config.yaml
arch: "vit"
model: "sound classifier"
dataset: "acted Russian speech (Dusha)"
train_examples: 26041
input: "log_mel"
targets: ["emotion"]
fused_qkv: true
bias: "all"
qk_norm: false
muon_scale: "match_rms_adamw"
lr: 0.0025
orthogonalizer: "newton_schulz_5"
adamw_lr_other_params: 0.00082
grad_clip: 1.0
weight_decay: 0.06
Rows from block 7 of a small sound classifier, named by matrix and row number. Rows with one number belong to one neuron. Each number is 128 + 24 x the weight over its row's rms, rounded and kept within 0 to 255. All counts start at 0. Numbers have three digits each.
After each neuron's rows are labels from the 100 clips, of 14976, where the neuron reaches its highest value: "strongest on" is what is common among them; "loudest band" is the band of the loudest frequency at the time of the peak. Only what is clearly more common there than usual is listed. The data: acted Russian speech (Dusha). In brackets: how many of the 100.
# fc1: MLP up (model.blocks.7.mlp.fc1.weight, 1024x256), inputs 0-127
# fc2: MLP down (model.blocks.7.mlp.fc2.weight, 256x1024, transposed), outputs 0-127

fc1.342:133124124163087130118095092116086105103150117157088128168116148110096149146147139130097124175106068105165124115098133129151154110140164076140101183097094087141121110112162132141120145161147077139112116165086101117130084126129131114087135094126092150137146107116125159117114115120126111081116141128143134122113139157107107147153142139142122136112115106123126158129122134107104115105105
fc2.342:169098126083134119124103144146055150121144127144159123085100097145109095145121115147130158125103173102151113122177104115091119167113125100129172124128139137091084130148143138141166143133140197132117090098169103116115166105151174156134123170157156092109116135113131124100130137113145103147136110134105142075148126110089127150114101113139129116098146084168113097123130122148118122122130
strongest on: emotion: angry (43)
loudest band: 500 to 1000 Hz (38)

fc1.312:131153126126146127117110135103071128126080104108148155125139147118116154127120131134205119144106133122114113104157099093140110130112128115113146132101122145164160171109123123074109134100124152126147121136141136150138092083124077117124100139134109110118049111135125125164130124099143150085119107109122101124151124138181121128095108141133095101117128117126115114129105112106154099102111
fc2.312:123123150129171106114134068120168115107113082128124116114146098152085161147129117167077110170106083125166137150137110141123101169139173128073180119112150150121152113137184096136102098172141130147152124124114104156098133124120127133129143117134112103136128083126110114131160107129137112147101145125102185174161136066134108119151144109118172099128145145147125112113101125147107115125155
strongest on: emotion: angry (49)
loudest band: 250 to 500 Hz (45)

fc1.382:148131128134132117134191152050124108109150131159104139156079115120172113164121160136092084166081142102124094130152120129111147115122120142122118143111148152113128114193149138093170117089130150159123138072126121148103134102127090174099085116133121148090120125097124114127170133108108097139148117112100131101151117152129116138149152141138158120128119141094100146135139120094101134137149
fc2.382:146160134118139161132145136131149106116132170106084115207123110114150107144146112113123102156085087102151104143114118115165125164108123142150118147113141146132134130110164093148096174146149158159114137128167119126171108146131115133139118136155172091093156146116151131138114148156126138129127139149099150118162161104147147167145142139109144141156141074134130151174149104156121133167150
strongest on: emotion: angry (47)
loudest band: 250 to 500 Hz (75)

fc1.126:081140103100135168150148110133128139150104163106088119110144103106102161168091114116148113138118105129132161140128106110127104125166111088152100155137154120113133129146134130145115111098178152136141149165145156090087181147150165086111153155107181124124134129152105137117109149105173128137123109131144121145157116129082116147152139140136151088129081136101115145184105147126172120110180
fc2.126:115127150198137140151120131138083181141139138108141149171110177152143105128116144133125099131118139114115122140119106158096054177154132122132161077135174155173096175100127153144110126148122112087139084112115128136104100127138145153103130113113135117163171125096154113130191122146136116135153149110165136101110113134178127129141146132106126156092156142155155117095121101130171131111101
strongest on: emotion: angry (48)
loudest band: 500 to 1000 Hz (29)

fc1.612:127107100104087165094108196146140099119125157132129108120160110144180134116135132124129162110146134168139142115147135149130126080108149163109135121157129081161150128113161069133158169106131098117152145115112138133115110136181176110109138144092100086096123128141152076185112130155067149099131117102093103123137105094162136121167140117141115126173150159065122140101119148087147145128154
fc2.612:143163106110166117125135113178143128088124112141137126137155155103092112093158087124140142162114119147132167119117113150152136100132152147111081102100095127098139134140115143129145143132084140110078158167085107078145125139136122127133111115143103089148129148133102092122084153098153108102170167117154144078121107172153099108111113144157119153091123140137091155095138140096125117099128
strongest on: emotion: positive (47)
loudest band: 500 to 1000 Hz (35)

fc1.487:181141135140171118082120135138123129111086076123143134153108103095150167179125151098132142147167137116120159096079132114118140124136135160126127111134107105132111145094083074096119155090144125151184085118100145138088146103142136151122175149110123120153124130105126147138124102163135128150122160130121158122110140095140151093105161123121096062119160128136120108181165141116146117108146
fc2.487:154113102136157114130119142149113130111132169162123119133100162139139123106114115165123150152151137138138106163143094113100163174109127125138116129105132160101080108125087173158130147177129152107136110171170152143145126100102106125125116114117120122143111166123120130137144141122173079158124119101135075164146128172133118116109137141138137126125094162175084138122169135104099101100172
strongest on: emotion: angry (40)
loudest band: 250 to 500 Hz (72)

fc1.321:152149094131104131155103146104128129149141169122094123142160154119120122108137105137108152093123113167114080119130112086149116140123149137129125117095132121118132114178136105135128128130156125105130177116165106090121082135158138117122163099103113108155117142135111128158097102120131104135109127126108143105130117090180130133116123145124073097087110132135145148099071133177149141107163
fc2.321:138094139160123132121122122126077153135151175154164132122098130083131144089111117116142126128100095129073134137107131095123134108105176126121088142109087128130148102161128153122100156105117126148095116146144125119144115119108134135085137124117166099120141087099064137144107119127107125098136137140127111093115101170111158156119141142148121132128099128173130109102129131157150126139101
strongest on: emotion: angry (48)
loudest band: 500 to 1000 Hz (30); 4000 to 8000 Hz (25)

fc1.72:105104130108097109098132106165148162126134128150136154147118113117112133143138181149109144100142122129135133115111117148168180136129141128088163127161107166119128153131139161126116125110120107127089097124134120111108129097159112087144085140109143136094127098130105130097121127101105157130141123100148150105123161153114095106115124118182106126121168101129128116116098128175119127043180
fc2.72:162093134131123176116131113112143122110169119145178089138119142148096127156098117146106131119140115080145105165157103116089118158133108096118146114138101097114130136125146131103095153139129151147113124125137165142146100109097116161104139107131144119150130103127148114115190121113142098120083103123161115131134110095119148162152121153168123124142129142103116121137128115095172127104094
strongest on: emotion: positive (45)
loudest band: 250 to 500 Hz (66)

fc1.586:145136110136105105121114121151187119117116141107130133101112132130137126099132131119119112098125160123077106080118139131122109125117147149136107133136129177112120170091100166144110098139147126132162160108106122137143094121116094187143122149136122090124136162101135100120113136103131123103129125094098131156156158113096102135152126095143137102084119134084161079080153108119129104106124
fc2.586:125130135140175111124182143120113147152148103117129173155118101152143120104124132148120135107102184116162175128130083122118157141116132099135141123088146119141125178116121151123154128157129105159108156151130153147119128144131126142159148127150120122141102124106112116111160071179136166130142116128146107146124145085140138153105120121100100138108150125189140098152137140102140107130132
strongest on: emotion: positive (39)
loudest band: 500 to 1000 Hz (30)

fc1.316:127136133123087121111098100156115121095119110123102096144130131128105117129109144132119155160124123107112140099098091099175115152127123089129108144138099104092154118122105125113170162106141140118105123132112168136112144121148092147096098153149165114171120131165140133154146145144072156161122128117107125146172098166102130132115140136145073091098136128101096170159142117112148121112153
fc2.316:134105173097115114123112083112096133116121127146111127121139120159080084153134099192091111118197115160093100137159132124148154114127126155118156109170137148139122162130128134113175115137147117167156160121140086094138122122124134109117167106117135167160169137115134131131159110157109093122170104129140069170142145119123133110122137123104120108113148138087084111135130108105134134118145
strongest on: emotion: angry (43)
loudest band: 500 to 1000 Hz (66)

fc1.222:123108127109140116154164120153110135100122135171104123126110141160134159119125090070153106130101141133121154122069122102119085152117095115087105149126156137130126097118138127090131120073117124136125138076130130154116131126161119158146152124132112139152158085146085106103144121156144134120136116129083134103147112111155110130119084120119117182131126114105123169153150112104120098109156
fc2.222:131175060137154121119110157133131139126120145137155103097096147121131106132145121153139136118090138102140094116190121121153113131167135119123121085130113141128149109127148162143146127177093155084140106127141147101165143106116124117126134121131137150092131171087093171086122141163102138152139091122129128137157122107162160127127157148157143109117148111111107138133161153096149108126152
strongest on: emotion: angry (44)
loudest band: 250 to 500 Hz (74)

fc1.569:099106160132135101108144113115129132101092108125130137120125119127164097140124144155151106091127182129080152089096081160115149157139102142132096124135095095141114195170136137116173118057128078138138147117144104095111142178118111148133148102126098129159145124138121147110142202166104122134187113125126118146122124092156124096159149110112161110157090132141134124070143120159136150137117
fc2.569:125130105080097137160114135134121120145136151169105107114146067079111122077087095113145164120148137123136070113128127107116112089132086122106175107134124090083129156157108103151120105128139102161084155121150162114128134123106145146135106111101151124133119138144115130133158139134126115140107158108129128124132147153101115182152133093160105165092145151123156138152171148170126128146110
strongest on: emotion: angry (41)
loudest band: 250 to 500 Hz (41)

fc1.525:157172164099096100108090129177119115146133126114137123118135181137064141133096125146128116136102136149100129135110177150147123109127139123125175118112087126160101154105151141075106106114150119119116153156143122109092115109166113065117094158135147114131137165104076093150146135134114123083115124138104101132106114132153139126142100162119156102088175169135107162171113101145096124117128
fc2.525:114102095109182088139100124102153146126105117134119138106083148144120105144111125146086130124142112135137116109148103111114141100163124158134106112148131108105108151160100144142093112081138127159095154113097116141126148126161117142147140151159117140141126121114122118095139115142110112100166099161150160147099115145110122107124087128101110096119142100118137106103108135071139115133104
strongest on: emotion: angry (46)
loudest band: 4000 to 8000 Hz (40)

fc1.520:134128102081114115144173119120139117175125104153126124099164115069121156152153126105129113138121124114148083136133100150118127161178103138101109153108151165110134098116077090131091136123117124138082127128156132125143081120109156121117146160169135154098152122119097137172135098101150122137102126168107100130126142138107129098173137126140113104104133128135124078123156123112123109069130
fc2.520:114118115141147133099124124135120136121111123144144117143125148151201121135137111132175148117167101142118154117096133127098135161131139099142137127179077163146140099080140145137149106121147167131152128127096131132124152114110126097147156130134075110102135110111122120138163135145133135147101116116157134157134145130145160140116102142132107111162077098101137128147092117133141153143142
strongest on: emotion: angry (38)
loudest band: 250 to 500 Hz (79)

fc1.76:114129088150087125156146137142101106147154098122152092145154181144152132154133147100167153156163114146139128120141129155189153087133161116152046143081140125136137150101148116112117147111132110122141105111103133112190092135118116146152074119142167129107149133139096145095142133156151138166094080082124109130131154092130127117161154098120108143117134160138168098129121105131144113115137
fc2.76:110138113082148092104071178144147139127126090135095109129110158077157143109115101120129162175133106113175150166156140081148122151109107125108130123136132069139075144154133149134147166093110173152143162100111124137093118121097142132108124118100137141116107103114158149144129130142133122088143102117101135112128125086096121129151156113112189073127168107161123131135153130136102132114142
strongest on: emotion: angry (48)
loudest band: 500 to 1000 Hz (78)

fc1.383:122165119171111142125086126108139180131138173107126151112173169107153109173140141119154118127169085133144148117086106118123139120108106138131115114099152134126151144191108146129112107103111143163161163101150142146116092124146095144148178137099147134099151116187166145149105118163122101112092118136140166123167116164167115106112067088130113093143150169117162160126116140141142142142135
fc2.383:108128155142125130142098132074112130158122179114148086153142099102166127106174144121128173128160149108142132149119114156145107129160135143092146114137137164122141139122082144090141171103137127104150116142096110182132136132173158190155121189101153118130116146130101126123117188119114088125112149113154135150104105164098106131116146126135141149096119140145113129125110106163130094103121
strongest on: emotion: positive (45)
loudest band: 250 to 500 Hz (43); 500 to 1000 Hz (27)

fc1.518:081162083102140145120100100089136091170140086158165100123112103084117125121128151112124127120115136143152111156139134168129135098134133123086108091138136126116110094129117128129115126081112123147116142173099129132143092124131109119099131167172138095130087130158120101132142145133127132110125093127145161128181120146182152095146114200143128119150119162110168133098079181157118140092146
fc2.518:099095169138148102092208111155138184153118106128159109143114116105093115116110109114114138138128131112154167124125143118117135142125152141150137182145095140120123120114120157131113123138127165128112125102138123150099148137142115105152180123138112109109084106156095144133146128154120131163089079126133115156160140148097136145097100120156128089134100174100171106096154119141122143139123
strongest on: emotion: angry (54)
loudest band: 250 to 500 Hz (64)

fc1.608:127134178115137128181174090139158123129134129114134165185163122144122143128104120122105084150193140108111127140142130153131099136143154139141119105148151096116137154132146154128146151100086159131107132113117130109178121098164144143152117147134122103163148194124148118141118182154148162165094145122126128123122103076149116144125139140119118130110166094137134075111119160113115122075195
fc2.608:143131100149122078177148142110136073132115109116171141095109123144112149124157131113090094121115164139162098089086079160135121078155115143117109120104156085134127139155123161124136051187143108125158111158083075125130127139113074120130128132122120131132143139182144095116135133139103115128165143176116102115134106083124111111158100111146128136122152103097143121099116162105165090124137
strongest on: emotion: positive (39)
loudest band: 250 to 500 Hz (58)

fc1.647:119125195117115135140118150115132136148123098149112169099144179108061131129115101118101147148110128120109148145138118122151074134088134124147112108126114104121152131087177138150143127105137143073111125124137113155154108152138108169096107128154096183134087134144108109121141107108143158121127093139135114138141119144120126144101167113084132135097083140130149140108101136111138150159150
fc2.647:118093121154134132161167096151131105116150111103165153138128137132131108101155096145108138147079111142107135140142113159175140166045106144142122108130095203111177122147136155131122143111096124171156162108079077122135142102105135134149129177113109099143106115121135109162146164103128176121135115132097154147150146110150109132155147114146192153129146130137121128108109132100150120145102
strongest on: emotion: angry (40)
loudest band: 500 to 1000 Hz (44)

fc1.496:139084129119120152087130159123113106145150159094151103150133149100163127127137127118159127130115117129146156150112118130144129154139111099123120105093137101157144085114108122166094124128104094145122151154148128141149103131157083138160172135093174144110178109125091148140105115114086145142097159110095110127130138148113119094125102110089130089109129121113160149107105124138139122108113
fc2.496:125153134120131154128106140132131107115150135124105118115135103092171114138122118122152143124123085104151100121142152108131122101112137158114106103156145133187126138130088101110101120139115137123131070170144143152106137123164106151132168093139104105154120130122140155048122121108096148125192118122100158103113102124116105124142085105121125102130115112136153138086112161130184124113099
strongest on: emotion: positive (45)
loudest band: 4000 to 8000 Hz (27)

fc1.97:098094112185140099120112177147147149096135106133122141133164104113101114123095091162100129152109139154125125163094119160095174126075130139177132110171072136136152122135134110058182131131123124111123099136121126137162090129095140142098129172124112096132159114110118112136109124122118097123119136143167130127142154119130125184128162127127149140149158174146125135090112105102128121143137
fc2.97:132138095119148133113145120114084165159165118156137129147120090133109080118117140091142140089113140167100121131133124126131139105140144143101097117162136183112131126099128114157120125096134135139108169080161108107123133115143130167147110105143135180102115161136159104095152151173133122129156157118093194094111154127130121131161149156104124112136139106176119088134110083161120151144090
strongest on: emotion: positive (43)
loudest band: 2000 to 4000 Hz (32); 4000 to 8000 Hz (30)

fc1.381:129196138111144147090152171149084156133096117141137156119136149155126098146130160131099145134133106128119181169072106163104108145168136113113125145125157121128159139143106121184113151110093089111140145177108125173079130137158130119105102082092140120158098130126149109136124119094130149106097115093115166117135184130117141120119092102166148092118103125131120167115112119121087118120116
fc2.381:115108116151116127154113083108139091123128170169124126131123119132149128101127129169166151110121117074123135171183108100104138134126162126092093165129147111129134160080130084122104107125112150130121118165125122139117125086149130124144136127087120100137149104113118116114137059137146120145101152109096121107138107078145104147162130153152112170132163107121135160091134126118113151100106
strongest on: emotion: angry (45); emotion: positive (39)
loudest band: 500 to 1000 Hz (27)

fc1.411:165129133128096184100090073062117126111113154114087126109169141163151131105147139137132163187097078109091132104117127159160137102135129144137153135142161113146148145150141130168114102090111178161128132146107111117122117111136144108129104097115168119134149132146133152167143125122107106165153091120125117104154152150122107125127162134113107128129112132143169146146108135149118074109113
fc2.411:074125197107135152152123150122125153145117147131120124121112150128157155107159089106160116123134150136092131106115159184161131158115150140165170141133142168074093155174118139101171137142112154146152071111117130104116128160101137127089148088134109137138172135131144128121161140151145099093105105112082091121138160089142157141094148096091119152148129102092103109129103113148134128128166
strongest on: emotion: angry (61)
loudest band: 500 to 1000 Hz (64); 1000 to 2000 Hz (27)

fc1.468:151105107156111116119153140118122122103150110146108162120135116108098152162080150152115137072143122158127078108130126119145103136142135116117192100099145099110111153138113109136114121102117121084145074087117187134131117137131101079150146133130100086099152124133085092165073153141112153111124115143179085147122150132111106092145124113138103089134107141153134112142141095138129106132122
fc2.468:163175128109127155123073113149092096150178143113123149118096118116112116130110110124130113090137128101095155136091134140142146087147172141117188136076097151128115082127193175094130105096103145155134079154134071169171109133087165132114172139127115115175140144151099098142107164132133110126133126138091121146097134136123145161101134176141116116103131139126144132140139096117089109143167
strongest on: emotion: positive (51)
loudest band: 250 to 500 Hz (71)

fc1.324:123135121128132103096147130152114156136127135135120142098114095123133122132125106131145115100108102111144120112121140149128117076129158112136163102087164130127154079087143162122114126113102156126131133113103164172077145132133130099103122129133118122131127124093096113097127060114145128122098155143125118134110187120144130128121123086141108106124101110139113135114153137155105114132139
fc2.324:131139134146149145121131173129144102135121141130111101157120164113090135121126146098140148104106176153161125145153110129083117143139111146149105119127177144157130075115131119104109152115127124167103134149131189134168082120137135124153133144090107102139089145096118137138127107132153170175105118153113123147173122144135127112127185174110108106166142097145122115100108103094171060128095
strongest on: emotion: angry (49)
loudest band: 250 to 500 Hz (66)

fc1.599:158088148123149123161073147104116115138121186120135132111166147164068120127187137158159123128104138101125141084136152153102119128119162113153124093109157130159154131157145098106145131126104127106155151143139145123154083081156125099134085109092139138136113169114120142163113117112143134093107133120141120081098153172109172116124162140117161148150114148141115113138107073110114122164143
fc2.599:099137108163141131080135161103153136122126111091084146139128138119135166100107137143112126096107107101145118113184097134125106139089173141061113130110139128100128148135122116133114113138123135141104141101119126111108111134180113149142106081126151104142129122135072094140095090135125120132120114178114142122131115125174100104151124151070136126132133160175105135106147074123098147132118
strongest on: emotion: angry (45)
loudest band: 250 to 500 Hz (49)

fc1.92:147171121108149123123127103123122131140127120107175129114148120141113115118144097135176108117088134110136131147157090164121113163096098125082126136126119179101159118111141139107142157165136127158137124100112103149139087158128166121152117161154170141132124134132117117117103059125145125116113156130130150082144088117139115089146120155176114127139181135123105058150103092112130104114163
fc2.92:115108107152115118106144125104116124170121091152159098125100094130138173164107142106128110124138147147130121118105150109100089134125158077114112106151105122139137146102124147128117156109148150125110120105133114129159168089134117140108079191149086114130100082086119147121164140115163093154129124106108110179106093151117085120135104126117162110149124167137127120150157164133142169112087
strongest on: emotion: angry (38)
loudest band: 250 to 500 Hz (43)

fc1.705:108111122131152111148161137100107094130130122115150126137145139139104147122112157095134109103162134133153058129125140144150117103140137090110091110110104136128161123135119111113131132134070100133148173154124100130150089155139099136086151175179122105164101122135125132090135112156174159134127145133130113148112139082128144098157137159147085143118149111155093170165143131190096093125153
fc2.705:117107135120123137067167121124157128112150141190118154168083125090120140076100078145115111142132135106157143118128094147119143123131137137138120166091116115137124101163167143136097135127170145158110129131128103141139145146133140119155203120164109102118138059112104118109113089100127151128153115100143151132139125131152134094107078131133127081113139099117171130132130145100112155161120
strongest on: emotion: angry (43)
loudest band: 250 to 500 Hz (66)

fc1.358:085126132148122122092119111154103126140124121100136158121145167119163090161131149134110111177160169111121110072168157095154099092141090151125148147125107114159079169137071174110121162121136097099093095114084083135109117115105085139136173162116111106138119135098153124112162122130129131112098120103169135136103156148130082122063148120163125115074151110131127111079115142121147103113122
fc2.358:121101062106112120121151137133126124106142128128143092150123128117152162107138103116130138139142104112145143175088077087102140219160097109142103104142095114114152105125101109115141123106124139095139137122115108069118134121107132148094106107091161118131143052134144120126102131124128136155103101147088129138128151121143140111101106116137100134111138118123132120104115143150100135121077
strongest on: emotion: positive (50)
loudest band: 500 to 1000 Hz (53)

fc1.626:130099151114141114121138094094142184117096129106145150130112141119126113119074125151096179136158147131140153134116115135145084128111113113073109122099151160107145141158131114135129141101134139152084122114161141141120131150145164132097139161159185175127171160142115111118162130115139134139157118113119129157122101146093150122152108145120120137094122164136116135157061179101091124086147
fc2.626:139166125191112109118169113101119102148155134134103119199139141147156148113119151169088114086149142124143152123101107149081102147101128139162118143172124102139115138139141113161162114145138167136107148141127119157123140121115155116075110112106116129125146116113171101123113096075151122116137092097152131089104122115159118159087106156128138156131106130132143184137155128116165124156091
strongest on: emotion: angry (38)
loudest band: 500 to 1000 Hz (34)

fc1.8:165116148107112162148115155105142153147100124119120108095088122136092127158140129109148132094095128130125103095115150147115120125137096079105155164179124159174141128112131141096155155121116161112174119165120128146121103076136075107139176124133104091126099117117128145132112091121082096164085103169098146117084119097142096117145096117168126109113125128127117135139125145084147114160145
fc2.8:100134143135142127118122142086145141113156126129168150104118110116122134083115120162132132161154104121138153188181126107108119154156104169150133112107088133133177147144106127116097153134138118160149072125169124118149125118120139152128102129144104126156118122156126135139175105131151140129090160166160119151161064145153121107089145125127141114143140122120086157108179143112125115123131
strongest on: emotion: angry (40)
loudest band: 250 to 500 Hz (56); 500 to 1000 Hz (30)

fc1.421:153122097147123112165139149148156132187142101116170142126163166113183133102147088142095136159164120119105132161140152134113154096121100166138105126171104147134141138136102153104130131096134113151111131134145128133116085142126132093104127122098142125125105151162114118114110098165140095152100101120109133136097151145128102107168147114156143154132159124130116128108132131118146116127148
fc2.421:125152138169154118137139133124128130127095136134142131143103122119122116136078125077116140186135109117083139132143130124133130111168159130142119096116121133172081126143167151147120132103095148120092117120114125128105081142116125107151135118111071094075160164083111132110104118165132158143136091148132140110131112113126088122144127148117091126147119110144128123144077147170091122139130
strongest on: emotion: positive (57)
loudest band: 500 to 1000 Hz (67)

fc1.475:114129085130116118135140153098141128052113125148122138108128120097107125186130081106165100140108118097078122098077101081139145128162184118125148099138109104150154116108154172142111108142134136129124141137113125117143107096124134081121118097141155089149152142194095130150140143148177140095127144163111126142086131113153171111147123112105129087108125146167112165182134107114107145115138
fc2.475:126109148108098094156078182151096155127174152089142174145127169115156112104117150098084104120119135123142143102127092146103121128114139069141125144129099147118160114116135144146156124109156124106130120133165108139107126154113165091092126118157157126145148134114137128086159124092131114127132123173119152133144130140137127169180174101134141093101161113105107127136101120124120154129082
strongest on: emotion: angry (44)
loudest band: 4000 to 8000 Hz (71)

fc1.415:112127114116112136125162111125135081093180174129129110147149135143178079129122098112132158116130123176141107147158122126109091121130135172163109124132137101127104103154166163123180104137145134110127104167130073156122124099117135131091107164104122122099101131142156104160091089169145119125149159123124125108090124170157058092132135129130147094130164110134138098147125136128164079107123
fc2.415:161131152127112098120147143148170122131184097096145128097082151127132108097183117134115135102161098098141163137134061146112143086096108121156129128175151121093105102121113113173102159104092148151143119109113131116117108104144188118150124144159134164128091143118103130131115108095122151181126138128101111095115090117160103147117099127117137125089110134162116102099120170124116114116116
strongest on: emotion: positive (43)
loudest band: 250 to 500 Hz (45); 4000 to 8000 Hz (31)

fc1.448:162116131128148152132099085157139165113127147167102127164123112157128128061090113132105112118120165113117134156102109146133100158105115105128102137124143083161149168137151127161112070125172117144146127157113188140116069145130176133118108126130144142108164119127134087157109084136119155072105162127121119104125101118135139109115116148143110182179125117113145147140128115118157117125135
fc2.448:109141153139105129163157156139113126140111116111106107108115133174111100115131095127091104148130155166145128135088126161094132118138121160113147111129129162142171116113137093106111156074140104134170173107167130174145148125121105149139119122151158128095131117112111084139069109112164131122105144134129136136106150149140163121128140078133122161142108158143126105144115083131103111113073
strongest on: emotion: positive (43)
loudest band: 500 to 1000 Hz (30)

fc1.377:138123094152141072129126168137108124094174116096114092108125136181165116140120124124120132121140159129098132097119124129123120142117164102151155125148112135116135133121081106171144120130131139143123109142155167158117130143151145135091133178132084099077181162158123104112125167121119153130099124151156182128134142137105098121121145145156116141140136163192125139122135145120171147133118
fc2.377:141153149111136098101126103158134115139098138133131138086136125107106094095174128137132175166121113142110144088131109143114102099160078149137140124102160096120127124151082132144158096128121127139120169129161103137144163057120109162144130071140089194144128156148144137084094132149128130131140137128106121110120157155163123140128091159145126127182165104127130102081133143136099098108119
strongest on: emotion: positive (67)
loudest band: 500 to 1000 Hz (56)

fc1.397:119129132132127104136173123164145127124141128122150116120132134084133158130117133091113128112106134113144099155137087136132191135151109131130115124143177135122133117118146152140099162104135093141141129136134133107097163156134124135077123116127137078163145134131114101135148140112128115153161115094137141167116158134146141071152136151141119102113119142121135129078111129128160056110128
fc2.397:139152148096151116101108136179103148099111106111163146109122139120109145128120137137149117098126165094120147104105123152082140092131131116124104140148102137112100131107097119113121117116130125093104141168140163127120170123125151087105120107100127132143154108129170116147211135138124158131142162149131110110120159129137102178075097125143134104162091119127091114090145158187147151098150
strongest on: emotion: positive (45)
loudest band: 250 to 500 Hz (67)

fc1.554:133104138163100124114170112144115115110093121115147132137178130118156131097122105152094105121118141099093127107113137131151142150142177142154154124127127123131160183128159109177112140087158102177121159163140105093117124139160137102105157144170182113145133114135093140125115122131160079092134146128109180128104052083106136158146119096137130155069084115148123167131115124146147142122123
fc2.554:114106167126095119189115140125134129112118155130144094098113176128168087097089108143084116128099107101118154131111076132135124175124110119140128173112124137141122137156171103117123097142112121100140120119148133115098121136141162111149170160119119103099159107114106158135161156095122144119111140136158168105150135122104131135145163110136088121136172140109121126161099135172137175124144
strongest on: emotion: angry (52)
loudest band: 500 to 1000 Hz (33); 1000 to 2000 Hz (31)

fc1.566:121123104132101116111139156136133076183140116170138144127144132124107109166139132136109098094144102135104112130112120085134096108158167073137161124137095168104140179108160125161170132154161072109141106119159132113099104121124089119112144168124137128110110135118132178139110133159144136154140120158145142136113112115097084113134141143112087133092092132133128135172129099111141121156108
fc2.566:107102133120138146168133107170078165129162097143130096163158117132141098147115132126114151167113121104141113149157105128140146150108102132150127133109134129116121117125123122129120127133075139139128145135149132089091105148130153166138136110115121133119099128094111107150154151094146124127151157172131135149161061131156167113120108112109123112130129146143113118164178117146146101124114
strongest on: emotion: positive (44)
loudest band: 500 to 1000 Hz (71)

fc1.573:083115150142089165083108125120123140125110131102141164108148100132082093118103126132135109146141124105129146150101109113137129160149149083150130163136148097135138143144160175151127118138130123087109117123182145113134140122151093137109117132118141111120133136095113140099103145138161077078105108159142145178121128152108148113132174163151082135147114127121118100142092139155159102142136
fc2.573:143141114148124111165164100137100128126134133127163110093125135132135117105112113137113101128104154162139146132131165120128130120132094118102130151117116118158104161129098107106146156120089140135137131135133136150103094134177112139124139118127115128160164100094127143141098148155121135124115173136106147111166154161106146175069148101188161182102108111111110093093129151102135164144108
strongest on: emotion: angry (44)
loudest band: 500 to 1000 Hz (52)